From a checkpoint of a small image denoising autoencoder: decoder activation gelu, trained on regions of photos with short descriptions (Visual Genome).
Rows from block 8 of the encoder, named by matrix and row number. Each number is 128 + 24 x the weight over its row's rms, rounded and kept within 0 to 255. All counts start at 0. Numbers have three digits each. After the name is the row's rms in percent of the matrix's.
# convs0: expand pointwise conv (encoder.blocks.8.convs.0.weight, 192x64x1x1), inputs 32-63
convs0.14 100:113129115103157124120145182140081143104134096158122101098161144115124138121163105113185140128129
convs0.15 118:136126137146156149128138127121140128138116123090157156102171123124152103104097156107141135124128
convs0.16 117:121125149111155153120150118170118142142123065119116137118180085119106150136161091127115135150120
convs0.17 066:086113141147121095093147102116109117191172098147157153124143097147145150091156107141117118112163
convs0.18 117:102156139142116124115140131113136113108097115123133111146154149126172147107108043151097133112140
convs0.19 101:119131128162120125154106134089163084142130139157081129159109127096163140144167108126167148140071
convs0.20 091:131156158111132116079127124099126182132114146143168152124122117131130117154141133151127134157139
convs0.21 081:116103089162097129143178148116149112129127120133132116107129140159100123151122141162124128090146
convs0.22 101:113124134136101140118170154135166087165138157143190121150160129129126136118161175134110115104114
convs0.23 098:119123148114140097156133130122126124177180144097135170119120159100172133136117182177131122133113
convs0.24 091:132098144145131120075150132125095155113090148096125072106109097082112137120132123095147143100109
convs0.25 111:117110132121106129124090105091146119128112109085131168133166153148129124137125102130089154146158
convs0.26 102:138167162135137139118132127055164097136145109132157082131118110113152108111123148150165122107100
convs0.27 079:114118124091159109159135119138103139124148130165135075155149121095161105115155127109114082156136
convs0.28 114:145114114110143083108112169113069122103126112122117122137125107129114096094153140133155121128145
convs0.29 079:139158115134108152122162115104088141092146092124099093140134179137094132104105127138129121116185
convs0.30 101:099134137083084171151113117143123141144119112130086094138152152125154146113100114141125133151143
convs0.31 120:090149117152071128097094109115102095121105120159134118103117144137173136132100099143105108162108
convs0.32 115:122079122126103119102096141085136093119123135130134114118130161139108133128126109075101113085162
convs0.33 090:134156158110116151137170144141109152124125124135084109134147150130073139119161140120129154108136
convs0.34 086:113130139152130105120111140143152117124106092178117171141101129083149117076138108127107106104114
convs0.35 107:124120093109110112131118108097142095097115100087163136152132160117141119062128133118117179155151
convs0.36 108:132111098111130174126138119123126122154112121110118141128104082128056118111149095170137136132146
convs0.37 083:131159131143118098105156119128083153119153127145111108132152130136095149118112149114157098124141
convs0.38 112:136137171113122127113109125132104116142141133146131152106127133118106159095135136156138147128135
convs0.39 068:138102095161145133129141114085150116099143103119086106181119143128137136122097125106142147132120
convs0.40 109:099125082115115135148128151134150164127128113098106137134092107126115157096096124127174115138152
convs0.41 091:072176064113158141098122132121120171142145115132151145117149149177148144148144169125116162125104
convs0.42 093:122121176126140127153107114137102142153119121095100118103169160153129152142137117164111122129157
convs0.43 092:134149148134114099129131118138088101130125114160138116140140113121103144147152138115091113136120
convs0.44 103:102127104136132152124134167123158104150128142150132161115140082140120124118160140138092112124173
convs0.45 077:143105133164089110134155128108112159118135088127130084114105182127159147133139168124154119103165
convs0.46 113:151116137124111150151175156151142134110159144122118107136126130152084152099181125084136146152066
convs0.47 100:151101139085117126126140135147109134175136162108141112119123175137122128172129117140123178152114
convs0.48 079:079143113149111151146129096103135157142148163146146164102100141147097145160134154129130104080159
convs0.49 076:145132122149097105171119148144125146171156122142195109110131119117126136095105109129111096142066
convs0.50 106:124098142103164129143104140140098112120115140120176107118115092136145135117147121151100146115126
convs0.51 109:122124169091132140102118133172136114069127068158093091113118118082158139133110122102138103124140
convs0.52 068:106138156079127137088165100125137123094108160083128103162145149140132084108101101131107161092127
convs0.53 081:129154134112138132104147119093103113134134160130139135127161162139132099160172156124089115137150
convs0.54 098:111114191112125163097153128140155093143106133127127131124089136130098131142096147143083164099108
convs0.55 083:168138105117146095154148091118153111107129073111121144155126162137103145116132163099141138098126
convs0.56 102:156150094099160163141106120130159153125149102100125122162094195141119122146123136161132108131124
convs0.57 073:124118130180131140096072112098137106108130154138106127132141172109131134136118128113128108168170
convs0.58 109:142144115128120174151153146119129128092107127098142143144169088119156108140107126134147148125152
convs0.59 094:135086109162125141142131165130077131091112149118157110136090104160143106143087105130165134146068
convs0.60 096:133153158145103168156125112107136134122156116111121148111138131160069152137135151080114131168160
convs0.61 118:144139142097129160155122162130151147090145118168160113125137105120118127147103128101089159145118
convs0.62 108:155143124154119121160089097117114112130124108128129106089143116149110143128106074126134082134148
convs0.63 098:140113121137097104116137157118168168126106168136151118141139126119152172144145129117147140148128
convs0.64 100:134117125180115106174088149124147109163112122121128138114140109110134156136136129146213124124137
convs0.65 094:119135134129157115129097100118186125118102122103111123140151161116149123164145135113137157079119
convs0.66 104:131139109143145137106118163120149131137142114130105155145159126123115119083103083190096140144145
convs0.67 104:140097114140159156075150098107141129093101138069109093156155071118115155128128129122179149144115
convs0.68 107:148132166103112102146122163144133132125148090106112123108164128135201169116154106122132122120142
convs0.69 109:149088116117123133115139116109161104117093159132102105146122120145128164129131114157117157146140
convs0.70 103:131114132091142101130150114151166137100104119118063102118126093106117148124078126112112157149131
convs0.71 084:178174133172089150122117177138096134178116097136141099132130104143112123120093133128098119140097
convs0.72 104:122086134098103110114111121107128128137132122104076111106095159159120150129136150133152156151105
convs0.73 100:125122148120090124118166111134126112157112158090099139122120168096140128137095130131110131098134
convs0.74 089:134102136134121132163189140111116105113138108114094153151157155129131161121119129110091116110157
convs0.75 094:130135143096120103142150130143109141137135104109122119119141124138140137113117085097123159111185
convs0.76 100:108124114127113110100119118147137111108119114082072109101133101108099124140148106070144111162131
convs0.77 093:113140086127137105141155149149137151153109142126141156159173113127144114122143118090111149142124
convs0.78 080:143124141156102095117115142112112123165129115119106122141107106133130126115119137118112190111143
convs0.79 119:148125154084163111112109130145132130123128172141130117095079098167102149105104130145093132133129
convs0.80 097:166115116143126126136114133141159078142095149105109105111121094149096143129092129120088139133147
convs0.81 087:121162138116113142109105116133109140123110102123101084140147108108109126137104162131166101090150
convs0.82 098:113129156145137130139140156162184096089136097090129132121112108119148126080122086114162154162162
convs0.83 105:106133134119120131130134129110124131180130173164117174129180098146103090134132140124184098085094
convs0.84 106:127185160113095094125094110142142127151112111097096155123128124153161124113143094128131102130118
convs0.85 091:143135105127093106151145123169144108121085135126095107104162066128083164136096125118169114128126
convs0.86 098:129151113113162134139074124102082143152132081115136141089127108111165094124148126092116098125100
convs0.87 116:156069109120160129131173150141106162133139137134128128139158140131118160130086150130146134131151
convs0.88 138:163123164147097128155095148112152103112133108171133106110115085133138124109124098163088181125165
convs0.89 098:111165103091121161134138124146089161131138109107160152129129135120143123090138128162076104113135
convs0.90 080:153080123128108153104147103147106166163145113129160127136129116158080152146157144150097162126146
convs0.91 109:082135138102144161103175141153166110145088174109149137113118097120159124121146116115132132078101
convs0.92 104:166118105104141154158150107131140156143128149103137147148110143149118157152123170137089151118082
convs0.93 104:130121117117135135121142124145128084143088151120123116171072114131163130124102095091133109131135
convs0.94 103:109128135100160147081120106133123129107078093135089163173115101104134132096116095139122119118100
convs0.95 110:149123159125117130143146107141083160149134135115164155145142130108158089129151114117104113084103
convs0.96 108:158114076114151186154158098141129138093084138070116120158138120153100128096125145137103167146132
convs0.97 123:107096133122124133166141112116123131148126136104142110151143118073179151115111109101134130097126
convs0.98 126:151126128176122082116116162119123139154150103129114115137097185137108114120124125123110138117169
convs0.99 083:135091143128144080130122150124093107133152096146092100127185162133179161142150112134099126147154
convs0.100 107:139126129119135101108112111122125103128148167094143148105126107122068122139102144124107121138081
convs0.101 099:153154151118157114112106112125090116133115146133149082073131106163165123112140117149085141137193
convs0.102 112:143142091140147163135136188131125094115129104104097093090142142098152154132121163145145148110137
convs0.103 087:126121150132109122123125155116110156082143122177130123124110103121107118096129128123109137154132
convs0.104 093:147131120108137152116181113124135131137121187156136101102141142121142129156111099119090117141126
convs0.105 098:154130090138099135095119099135083118093149094108109096096159159179113125143129133144149135092107
convs0.106 087:080128128185110102118134153101154113109094155138162116116117153143169147121120115135175123136130
convs0.107 088:112116124123133121097148166123131143159083111112129124141139168141116120090119156129108142138133
convs0.108 096:123148127149144121134158120113151148110143119133124130115118156113111135128120149124135117115112
convs0.109 085:132096122099130119130144125124124099130115104133131156129116144108089155184164121073127169146128
convs0.110 091:130130144106124128153122108093121130167141133182127130134135092152142152133121147117117154105165
convs0.111 112:118104128113136127144117120152132159173126112150099107127174125138089117139147074147106143158119
convs0.112 127:164123124119133122107115145144127110107161139162145125112097110124127128121147085109111129186119
convs0.113 112:102160090116110152084113135145185083143130125147120124116149112126142175082149106099112151089150
convs0.114 111:119139147143130181117107129095151140129150131094082100144156127124124122124132118145111127126097
convs0.115 110:125115158153109094135155105154081167138175113127180118130188102132105147105097083097117128144133
convs0.116 095:084103106135108144129150143092141129108105138079118122130152098099159134159144132145101127102136
convs0.117 130:139135062103124087146163155121154132144134129138111114161119161103182166104136103135098108126143
convs0.118 078:136103163106126128130141150129104116135132112081111142143163121135080149156121161113122159139133
convs0.119 105:118148189146129118158139109136131149125144134135078116112110146103179126102145069131150142090129
convs0.120 095:074137132111134134142147081116158095132101083110141120116134117147141156141127121161165123133111
convs0.121 105:124152098117098112162118154123122096119150146146149181174155142114177124134121088090115102134134
convs0.122 079:138125065109135099156156101157143121164128110116106099137133175108128141124080162129113136125153
convs0.123 102:141134098156098113153140136073110101135136127147123137116118141136131103112123114149139093123133
convs0.124 085:123100155160189135136144120145160108140142113132137127108117110100085106086175106135145114110085
convs0.125 106:128127131158133150149149159154143126087158145112116105118106148122077138109100090105132155168151
convs0.126 087:140147082110149140102104105139135141124111121114139103122108136116068107074113110100120155131164
convs0.127 083:136144079121131093105155119129155127117117089089074128162135154087095150113126141087140141127140
convs0.128 103:125146111165121153143142103115120135091101133125110134088129091114144157124140125135117102099159
convs0.129 087:116128100146104142125143134105091130083128121094130143108131134146074147089111135132088104111134
convs0.130 138:139121154145135139155145127106092123070151107160116063144099143112125165111124122120173145167106
convs0.131 110:135118153143117152128153150139137094126118101166188131179158100153142133117147137147071127135100
convs0.132 096:119145089109158084105145115089092125153131164141127140127111169181105103138106134139096138112132
convs0.133 096:136115111085108154139126097133168086114139128159139140132114120101130157155103120097138149123162
convs0.134 098:151103124110169134162113096123132119115133125127120125141121165112157122130119108123118139134150
convs0.135 075:150129112106154150122164133138127160179139127109147128141099181124150168134151148098142096135122
convs0.136 086:120107128100146128159125120101151076142123128140145137133127161146121139138142101099126132169155
convs0.137 109:146147132119140129150156165124105133126137113139133137161137147171125142173122138105120150143178
convs0.138 096:106095107085116128185129128124142085132088146134160106144102101127091124113114139134103181141137
convs0.139 087:114132129123128143124138101097102141111108143082132171101147101079146093159109201127103130072118
convs0.140 108:111145156134096158147102123097167088143125137126131117144108103158111142067141114140122155156152
convs0.141 095:090141159085141134085137131107114109050144116137137084138134132143168128065102129125105148139128
convs0.142 105:121144136129118103151111122126070140132126108168094109118082142144136117112115099144097127096150
convs0.143 087:128140194117101126159129130100109119172154135143148152124151136191140118146136121135101132122169
convs0.144 083:090123122154087111153065147122145146104154113128142159140116123120123121114089121132118110161116
convs0.145 090:143108094092160111149121069152149081140143118108119163120112141136148112143135130119150171163089
convs0.146 101:074122136118151167132107137148164133154093163108136110131093089126090141118118143121155147151121
convs0.147 078:139168075111149109161142150111106126113168084140100109135157135136147128101124132144134142098220
convs0.148 096:115076085158129131123118137126132121112119143155104126136138159145129134130135149123110088127119
convs0.149 112:101168128156118100108107133132127084121106108156095110107106156143122156142143082149099136133141
convs0.150 077:106132131122149142100093107136111115133097124126098165093108176132137160175122130145159154165132
convs0.151 104:118159107115150140121134115139110139149167121160179114128173113166122152123128136152079169154127
convs0.152 103:132136111127152141142098083109126122110132121070133171126148184123147098160103140170108143120138
convs0.153 100:134148136098120118153116103165152136187125119115100197122141166146136097123119137151150112121147
convs0.154 094:117148141094164157123141103136134170119137161130110118172158138142123143153126113144102148141093
convs0.155 097:114147136135104099138128088123136115097106120133084097116125079110107110105139104145125103169165
convs0.156 093:129135124085142109121106123144148145161121097114192181096167137121096111149118129137135131088138
convs0.157 103:145131154141103138108102125135173084142101126098086093089102159127125108139104155181144114129076
convs0.158 085:132176143087143125135141109099134137116155128119096105113114125131159133103152142117132129141141
convs0.159 094:147126134129126120142103131162084152100137130132098133140119118122081129139129093162141106180121
convs0.160 114:102145140083118125161129177129117153150154130154119103137101145110168099126122130152129133143113
convs0.161 097:095196141125120129119092115072107104126133086116107100148134144144130141138117115125118156167148
convs0.162 086:128116123147118104154133140094143093134139112116122140154185143117100169173090147113129131134168
convs0.163 127:166097129121144128132121148138117158110127148147141112141136153115130114108168052143120159116121
convs0.164 100:170169134167131106158123153083127130146128143159147130103134134119157108171129142133073088133153
convs0.165 093:132141120131134114109152127097129178111123125096078130162118138137118138102140142083114171162123
convs0.166 081:122124139141118132110137090083099158129160165081146104136144160127151159104102133105112113137155
convs0.167 106:115121098155181130098127161115108117112096131121090116118111166148154117089117142126100136127122
convs0.168 101:151118119123124160133121163134130129125159124084098107118100153137097138119090100106114124121169
convs0.169 075:157180144118152184140115108164157126119152168141129097082140139117149151113183122160116119109114
convs0.170 099:145134158133153075145127158121130088153124149130181143118068113124143136132092150139085121151113
convs0.171 097:112165144095093127134156159072150136118143106141152096128126156115136125111106122130087128124110
convs0.172 105:110129087096110116115106145071087152102123140102123109137111153130128107156120096150132138139094
convs0.173 076:098114163149146105078144081119144125108078103096115151109128093108103142120161138121115130104127
convs0.174 112:100167091113150138118097068102090156106134096158129142143135114170132123143144081126120133098099
convs0.175 123:113175168118151085140170131110142091137129125132094100130116118156119087089159081138098149170099
convs0.176 119:098136172089101106130135101105117091153121127127117109147125093129125140155119090115115122131121
convs0.177 119:124098116134112097125103123170162115171100137138105163130136142148114159174146118129112186107094