Weights of a small image denoising autoencoder.
Training: soap at rate 0.0027, 4900 steps, batches of 256.
Data: trained on regions of photos with short descriptions (Visual Genome), 203450 training examples, 6.2 epochs.
Rows from block 2 of the decoder of a small image denoising autoencoder, named by matrix and row number. Each number is 500 + 50 x the weight over its row's rms, rounded and kept within 0 to 999. All counts start at 0. Numbers have three digits each.
Before each channel's rows are labels from the 100 images, of 14848, where the channel reaches its highest value: "colour at peak" is the nearest of a few named colours to the mean colour under the peak. Only what is clearly more common there than usual is listed. The data: regions of photos with short descriptions (Visual Genome).
# conv: 3x3 conv (decoder.decb.0.0.conv.weight, 144x144x3x3, each kernel summed), inputs 72-143

colour at peak: black
conv.91:456517449550541472530614594430439517580510495436455486445598453492480606484512604468429512461512481388486487536494525554479459505509536420456371479542506537541451467508367553430446518429505493579511636464432494523515

colour at peak: white; pink
conv.108:615527452505499613387447545500501397567483494441620531417519442520431521564472519421539533502463519443501501495468386472496458531581540570511589527502433471512489502421510483551516439500531522461506491532488555556562

colour at peak: black
conv.57:431539520483523516543477468553529494532529527531475511476479309543467458527485503497558522591451427516547487543497526490559586534539512550524518387456501444529476529464446577493382482412464468401495412534521512467471

colour at peak: black
conv.103:397498496584476510538480526602612515488463463480429446424524551522527547503514493453546511492626477427556497529523450418549473487459539463408530628498552520464493472543411450483472533559538463521483486578538604518557

colour at peak: white
conv.115:500513571479395430458382555516543480361557493529452512500552447539398558373587421515414455419478504568543539593566505487500493496509443508527519540530483537458460478523583503591561489530531507530408557542511467471443

colour at peak: blue
conv.0:443500531510465552553534524473557477570427406562371467602503569415450414439525590399542499532526512437423506388507592463412497482403493457531429467522519510550445491432444525468496511496498474533515527515502529545488

colour at peak: blue
conv.33:472468495500489448534478572454512502519458505525484471440481461454459494487534567543528500417525551561495558564527497447530498414487465615487575452429515510474523424464542493509478454474453532480526462412502482440526

colour at peak: pink
conv.29:564437501431612514425506575460479475563557455516463499479457376568544520519481426502530549475587439481407500520480453480459463525497436550373540516517555538510492487456512457476449501518527519483490503472452531519456

colour at peak: white
conv.143:580526388488502536349379545528531525473473493511480504583510501575452444444429471483541522482469471510554443514470478427654515474491518527516529459546502567532487479485554484534594464544497523527584486509507557534485

colour at peak: grey
conv.82:479441568495520484471453510538505554501446512530624478529533456473483527596553423471478524554563457464535526527476504490508460460480417518410512511457525430501571480526457440436458458456555482406521505430473540457496

colour at peak: white
conv.141:538460497534482461477411432467490383454463484491477487557510568504467540410444445481542458471544524521566583479459545428467496486510482530641470567545493596526465530425539533446538473447488495473630559560471486520465

colour at peak: blue; cyan
conv.45:535433556520450598561538473499621499561488387543475491536461457484447496467497556395565443534555507447480469433552553505484489476525486529521559588480438450466482479346513517453524518539527562463490451536559567507512

colour at peak: white
conv.25:506503531465479519508477399470466581498595533567521428543522552479417549467444479427515483393476565517556536549525600403479589396507465492457520537528496466482517492436544556462520526458471488516554533505437504450468

colour at peak: black
conv.37:493488507504537529452530544533522506619511489446485407484481475513474570464431554423477482441536504494567462559494454547508501487525417513445529553485472492425577524499404498531515533493550432537480522608539587473498

colour at peak: black; red
conv.43:481571437508501465391504497491514463467508516453520535556518524551471584467418455550493520460455430497545536532529495481465397474511471523438506525496476527544471449441586466482511470414538449482465560581454546508520

colour at peak: red
conv.38:464545472460509447436463469528504531498525512428507517408547444478482507525531511416590540483436598498541503496544521554404528513521424427476481492535535496529582481458520511462522515544420453573454557469505537509549

colour at peak: cyan
conv.136:561503549536517564508472495475483521504394497547563499542512371489459561505518463437554514537509416531541503543489504534476501518508351466516501514528527481460482420562463504435467367423588427442534526558489528469450

colour at peak: blue
conv.12:489527528429469488526504446570563503439541473521488495436527542460498558518523464556452521574497439564383567516412509506510531497472538519514493602508617432529537518436413507492434525545532559483453481561526565497427

colour at peak: white
conv.100:572468466512514511388501562461497498564558572480498549526434489415526441534512543556451408440552467536434449471494498515455550437456553537378562562491522491441475516428479499521424472544552568552523488434588467465509

colour at peak: white; pink
conv.48:488509553540522516471487468481451506592428443585501452511491595384561496471512602381506453494475511470514479483434431550555490483526539492522473416530411537505531472625583523582518555517425478521501448505516475558488

colour at peak: red
conv.61:525580498530509553496431490500509602514487509537526576551532600415531505528459503533454503534542395569483513437496553570478411500523449514444474499550509474617584496498480569504481519495556494474581485597560486434486

colour at peak: black
conv.119:539545513449481485516523400461549349408554462451480458533529480498422530558568443569508497498443371506500647493577567511440455488448492443502488566459546465548501475426469474497499422476587447546446606569477496534555

colour at peak: black
conv.24:569565449648555502532478595522494539458410462478426528550433477552430619519468553514450558568384503476432489507584479529554404529516409440546462589578472502534472602460478531542468498571514460518531519576471464490483

colour at peak: white
conv.42:587531440545401529455435433553525517423557530562550579518463650554505499464488427540497515459480511507541463489482513458516499604526491490537556484545533503550431374504610509526483516417663550502556512480539469534464

colour at peak: white
conv.55:542504488449589557496504493488575446524641542433486524434566569460584459537522539469612504487427440440465552449527518371423491390534568529450534456490552466516513533444487516536487473473551500507450405447519522564444

colour at peak: red
conv.74:487490491550453510431516468608475500497485498549446393426462536523488512441537479546514479465509649544500495455533496564424573543501554440561420461504538413534497505568517444557574481428467498422509481517548544467475

colour at peak: blue; cyan
conv.86:492482544482420532567466514505486534584437452512545550518561532489563558441463507423438528613454450477496480494427477609453453420521563479466463460542556533524533467462516515485530486451560527470465399523487427531567

colour at peak: black
conv.22:647500497462581454472457606481462506547474407472399522567453533504626461496426427561562504519502438557551620541496480456560557469507428559419410472453406499551528474541449536508510579439426548434470489519598517548425

colour at peak: black
conv.5:495473500413500587482454468436538390591642530547458420470517500476451543514469439395543426449540492482516524569448509474449556424564416536492471490478391514513560518574518486394489443420570429540546515489547497509536

colour at peak: white
conv.94:477455534488497461527482530523493561423451474589513392623486484488464445387499449490485471470578544544475406529434485434469454499527493443446544509562484564429495535444576571413538504512519546513518478525532505479483

colour at peak: white
conv.67:556543501531469472495444467450487551477444400442513519538422591476533456473544433503536461465499405572550520486477526449472514541571601520528435419543478545548466570412565480471416531491472575476475503534445439501516

colour at peak: orange
conv.96:518495425481493519503521579479536532523476516530512535508503452528483441581415518516498495467561471446510467498496589480505499501412447528547561462530506484396522507484600416405474483513446471400559445351547478484565

colour at peak: white
conv.10:444438567577480487365415507534477506428452471495583536576486543497556492481523428570547481585445521487528556417530439474451535450433665499496505488435509540558458457417540531520646506481555442480472535455548492524486

colour at peak: black
conv.111:499534500482574401448513424558530539542455442481479513535512569538574470527450457628477415581506509559524543508495477506407512525528433436516460542551481427477491345546543496578521471471549507571533476520496465487487

colour at peak: white
conv.84:449499528541378526524488456563547482489446448577573420505557432496451542418490418384413496427580591531571501554491533527596481499506501437503539494489464525490447480514505500524510554555460571536579507587467536442502

colour at peak: white
conv.92:576473553539450508505539429467532486517502601470586570452433449607546489447489580536445499397446545517633445451533493530502457499492527497507501565509521479356503501571511521426528499503393545450505406497478465417588

colour at peak: white; cyan
conv.137:539465548498589432472560556555509457445451468467440509520510492496504541509417513581383523570516397427472544476422493479600540465469552527585441442421621482511576423507504592433530551476458503497495445492511509564466

colour at peak: pink
conv.104:480484422595492573420502583534583536512419437499452529496466492441416496526451568556477432543553484394549549406539574579422550572476439526583580411507501488485431440582491415512562482487524397572484571507487489523524

colour at peak: black
conv.106:483544489406492433523498534580569544498598443465435444533482557410372452498588546474501522487497498542462473490544535519419434505482506485545471462537477474495534522509492542552348520529491465551538491569540471472431

colour at peak: white
conv.76:471499493543493442510486475511466536493442503490503510418576471605475524518487568485439552566545584458477585427417518555488496463516570514544467492582574476407461531495556434451464437536470536478513468474431485465480

colour at peak: black
conv.134:458501570458471536521484403515536397490585549495508443332464551461476470527515512488595510494457493456531567457454545451525431398443501490563512453480464455454401504491468506459582428524482445453524413510493454566457

colour at peak: white
conv.53:657542500414432635491531527450560451496503492485507546445520454543480465548424472486542441460470485555450563506439469535538520480527541534536451428504544431542445489543485507487484521539572504424532479534548573505546

colour at peak: black
conv.114:533447426525511464489478511461522558491475554432560458562506403476575558445527564491426476468547387446571508525480496487477459542571406533451461630482534526517497392547500499570456498579467520576467541462468484483554

colour at peak: black
conv.56:511489527481548475516506467451446520549471423455524523586533419607500537474552498531436477435406461535525536497475461499509532504520431494501468479476505505497507504521493585454520588357494539463446433573522493538417

colour at peak: black; blue
conv.138:476484553461561416504563524582543632611467580486556504499563428564484500550540509483480522600511522479538441546480429413543500481556518471403516444455552447488441473493476519483520599484488625355558459462483489475537

colour at peak: pink; white
conv.124:518486462587504523465550470485462541600456473482524516621516559537531511429423601478432507513605532537477423446557507527518474565545566462515561432534510515533547499562485486529518582523499516558538503503470410509419

colour at peak: blue
conv.65:537545497467521545492525506602480473499591491466683509413453545493494483540481539423503472588481526467464536535439500412419553495512546441474530475478487500508529531492512552405627523481487507483418608427497501551506

colour at peak: white
conv.47:443439512477537500474440505488509517475480494505570543420426588371493427506381500442559470529458521449476597627472499492432505502458547571537562397611509545527536479475473517511546540542545567530533485515448576524542

colour at peak: black
conv.75:441532579475560488536497475504521601515566423547562561533548608509520527490412476465473552513484496465558549569567488480458512444485464527538535388479562392501481432541546529390454455465454442508518456422478476480528

colour at peak: white
conv.105:553534509465506513456417480562558530438581553466585579549544551564491595502555438471344499494519464546534539516504575488449567488504464471384503507458518464486490536469513512522462487453511488508426589520541527530489

colour at peak: white
conv.32:501444449462461475484467535546454549546503502461600495548535610549503583464458474458381505589597433480474559547510461443490464444508506519491513498441463576516525424503521488500613545465459497479517499528463446576476

colour at peak: black
conv.77:483552491547554517544516453477539597555540501431448443534468502560550533504548603450435508527547443496547450489428481510551481501565482399478440491472520495497580465506541519587442580468444465652455478575483413513548

colour at peak: orange
conv.93:396430482407540532513514468542577518547543488501538505510459507457491481412393554511499495522480546439459446469431527425443528463529542496369426357544552501485471565491483592464455477454545521510393503498519581458475

colour at peak: black
conv.8:483480510490467478586384463555579453527534430459458487517527591561558551477542535502478483507454505466619534480544479522404544486422530480548478643455574428427435514456504519511454546470476513491492525583611485589470

colour at peak: white
conv.101:433504509572546476544468508595491484406496501523503524592562539454447509524468468530401538546525480420484512438471542424488479455529540516562529391521494495526519503427528519464567472528498500449472450510345449534518

colour at peak: pink
conv.26:379459500478520425465457488530553510440491505529436464662385497523514567514449547515572496533481426495520470547500489459542570489451391532545486534534506503518574448456538503431440491459565463523473562508488504535496

colour at peak: white
conv.126:574549463494509579535476481532449468499420502460555571543489409481515558466445461521530562478480409470523493459502505478531400597480417435461571530606529591552511460554481471497574506437560501498494542635552536551559

colour at peak: white
conv.130:543416486554371539460499523565480403450531593530505490477491479486545420434525518567489572542518546576442473489511511489569396513553530564554540420570587476504466483413418538519574502573597513511477570450471547480474

colour at peak: white
conv.120:580487484556476511493430505496425601518458550411443521491553583537538449505479547629514443534467433593503578444604475456434540504525448558531511541476519472564548485586507446509496424491487501505583494519485478617504

colour at peak: white
conv.98:568442536454528583475499481500569518534481453445424488509431595516527500479393449519449523576483495502498516455517479453500463478420532566403496500467493582452423542439576420452513528418513560534465386548451522568463

colour at peak: orange; red
conv.102:623554522448597546515565488551491529473586533498528513506556489450446585552446496481513557619441445471595616519462494539538491495497419446476541509534446538534539507505486466554492520438531500503484639524397592497480

colour at peak: white
conv.46:546556465475507513547425562493467542427571498517603576470539555514559477428564442592428540505535503565542485584517519515519422506472541466560571537578592487495514547489463586438565559490512522443449468530467503510524

colour at peak: orange; red
conv.116:457448490524493556501420419476532465520550516506491483582497557405494441451523475504597423451516438452534579465460540484424574435454459531530465463453465556598516464454468575498475422520504514564515537476422585498533

colour at peak: black
conv.78:543471556523555537571535414448600518497418421476498465590518435611500530469495504524427443455561539497537490410466541478504450456485443527437517532419503491381452487521523430454435504443537431481583532569535502492503

colour at peak: black
conv.14:470475528575384524567496534452502500534498470467518443407448451584451471475573523460515512618468499475513483401481469643482469518528570459531539489554518511538439587512499494535587465459513535388449460519506524481506

colour at peak: black
conv.95:452511565493489464553458460446528464574431602494577498414512467517475483500493587423567492533433610572562480530495492553561529558506496511534533508550476449359425544460508527533425492569455580478498473500493449482527

colour at peak: white
conv.9:495447566551418544516490523465500563475458515538543545475517469564464495476395454516503574551508568551526549384471436480513462492562507505445552457547491580511449455512469491466502502626491589471528546598469537503500

colour at peak: red
conv.2:507520437448431505474445438458578474470521574548439499524541557518565584581491523525478493482488572499426466481530531589522500556472593437456472473540538399534473521444506451481511486495453507488461447492516536417522

colour at peak: black
conv.140:423503546510507482541472426451449475581442488509593582435504499458571511464472532410595545482387609477502523569532534401426541491456454486493467504548551495554518518533429566463536508492508548558562474507507462496538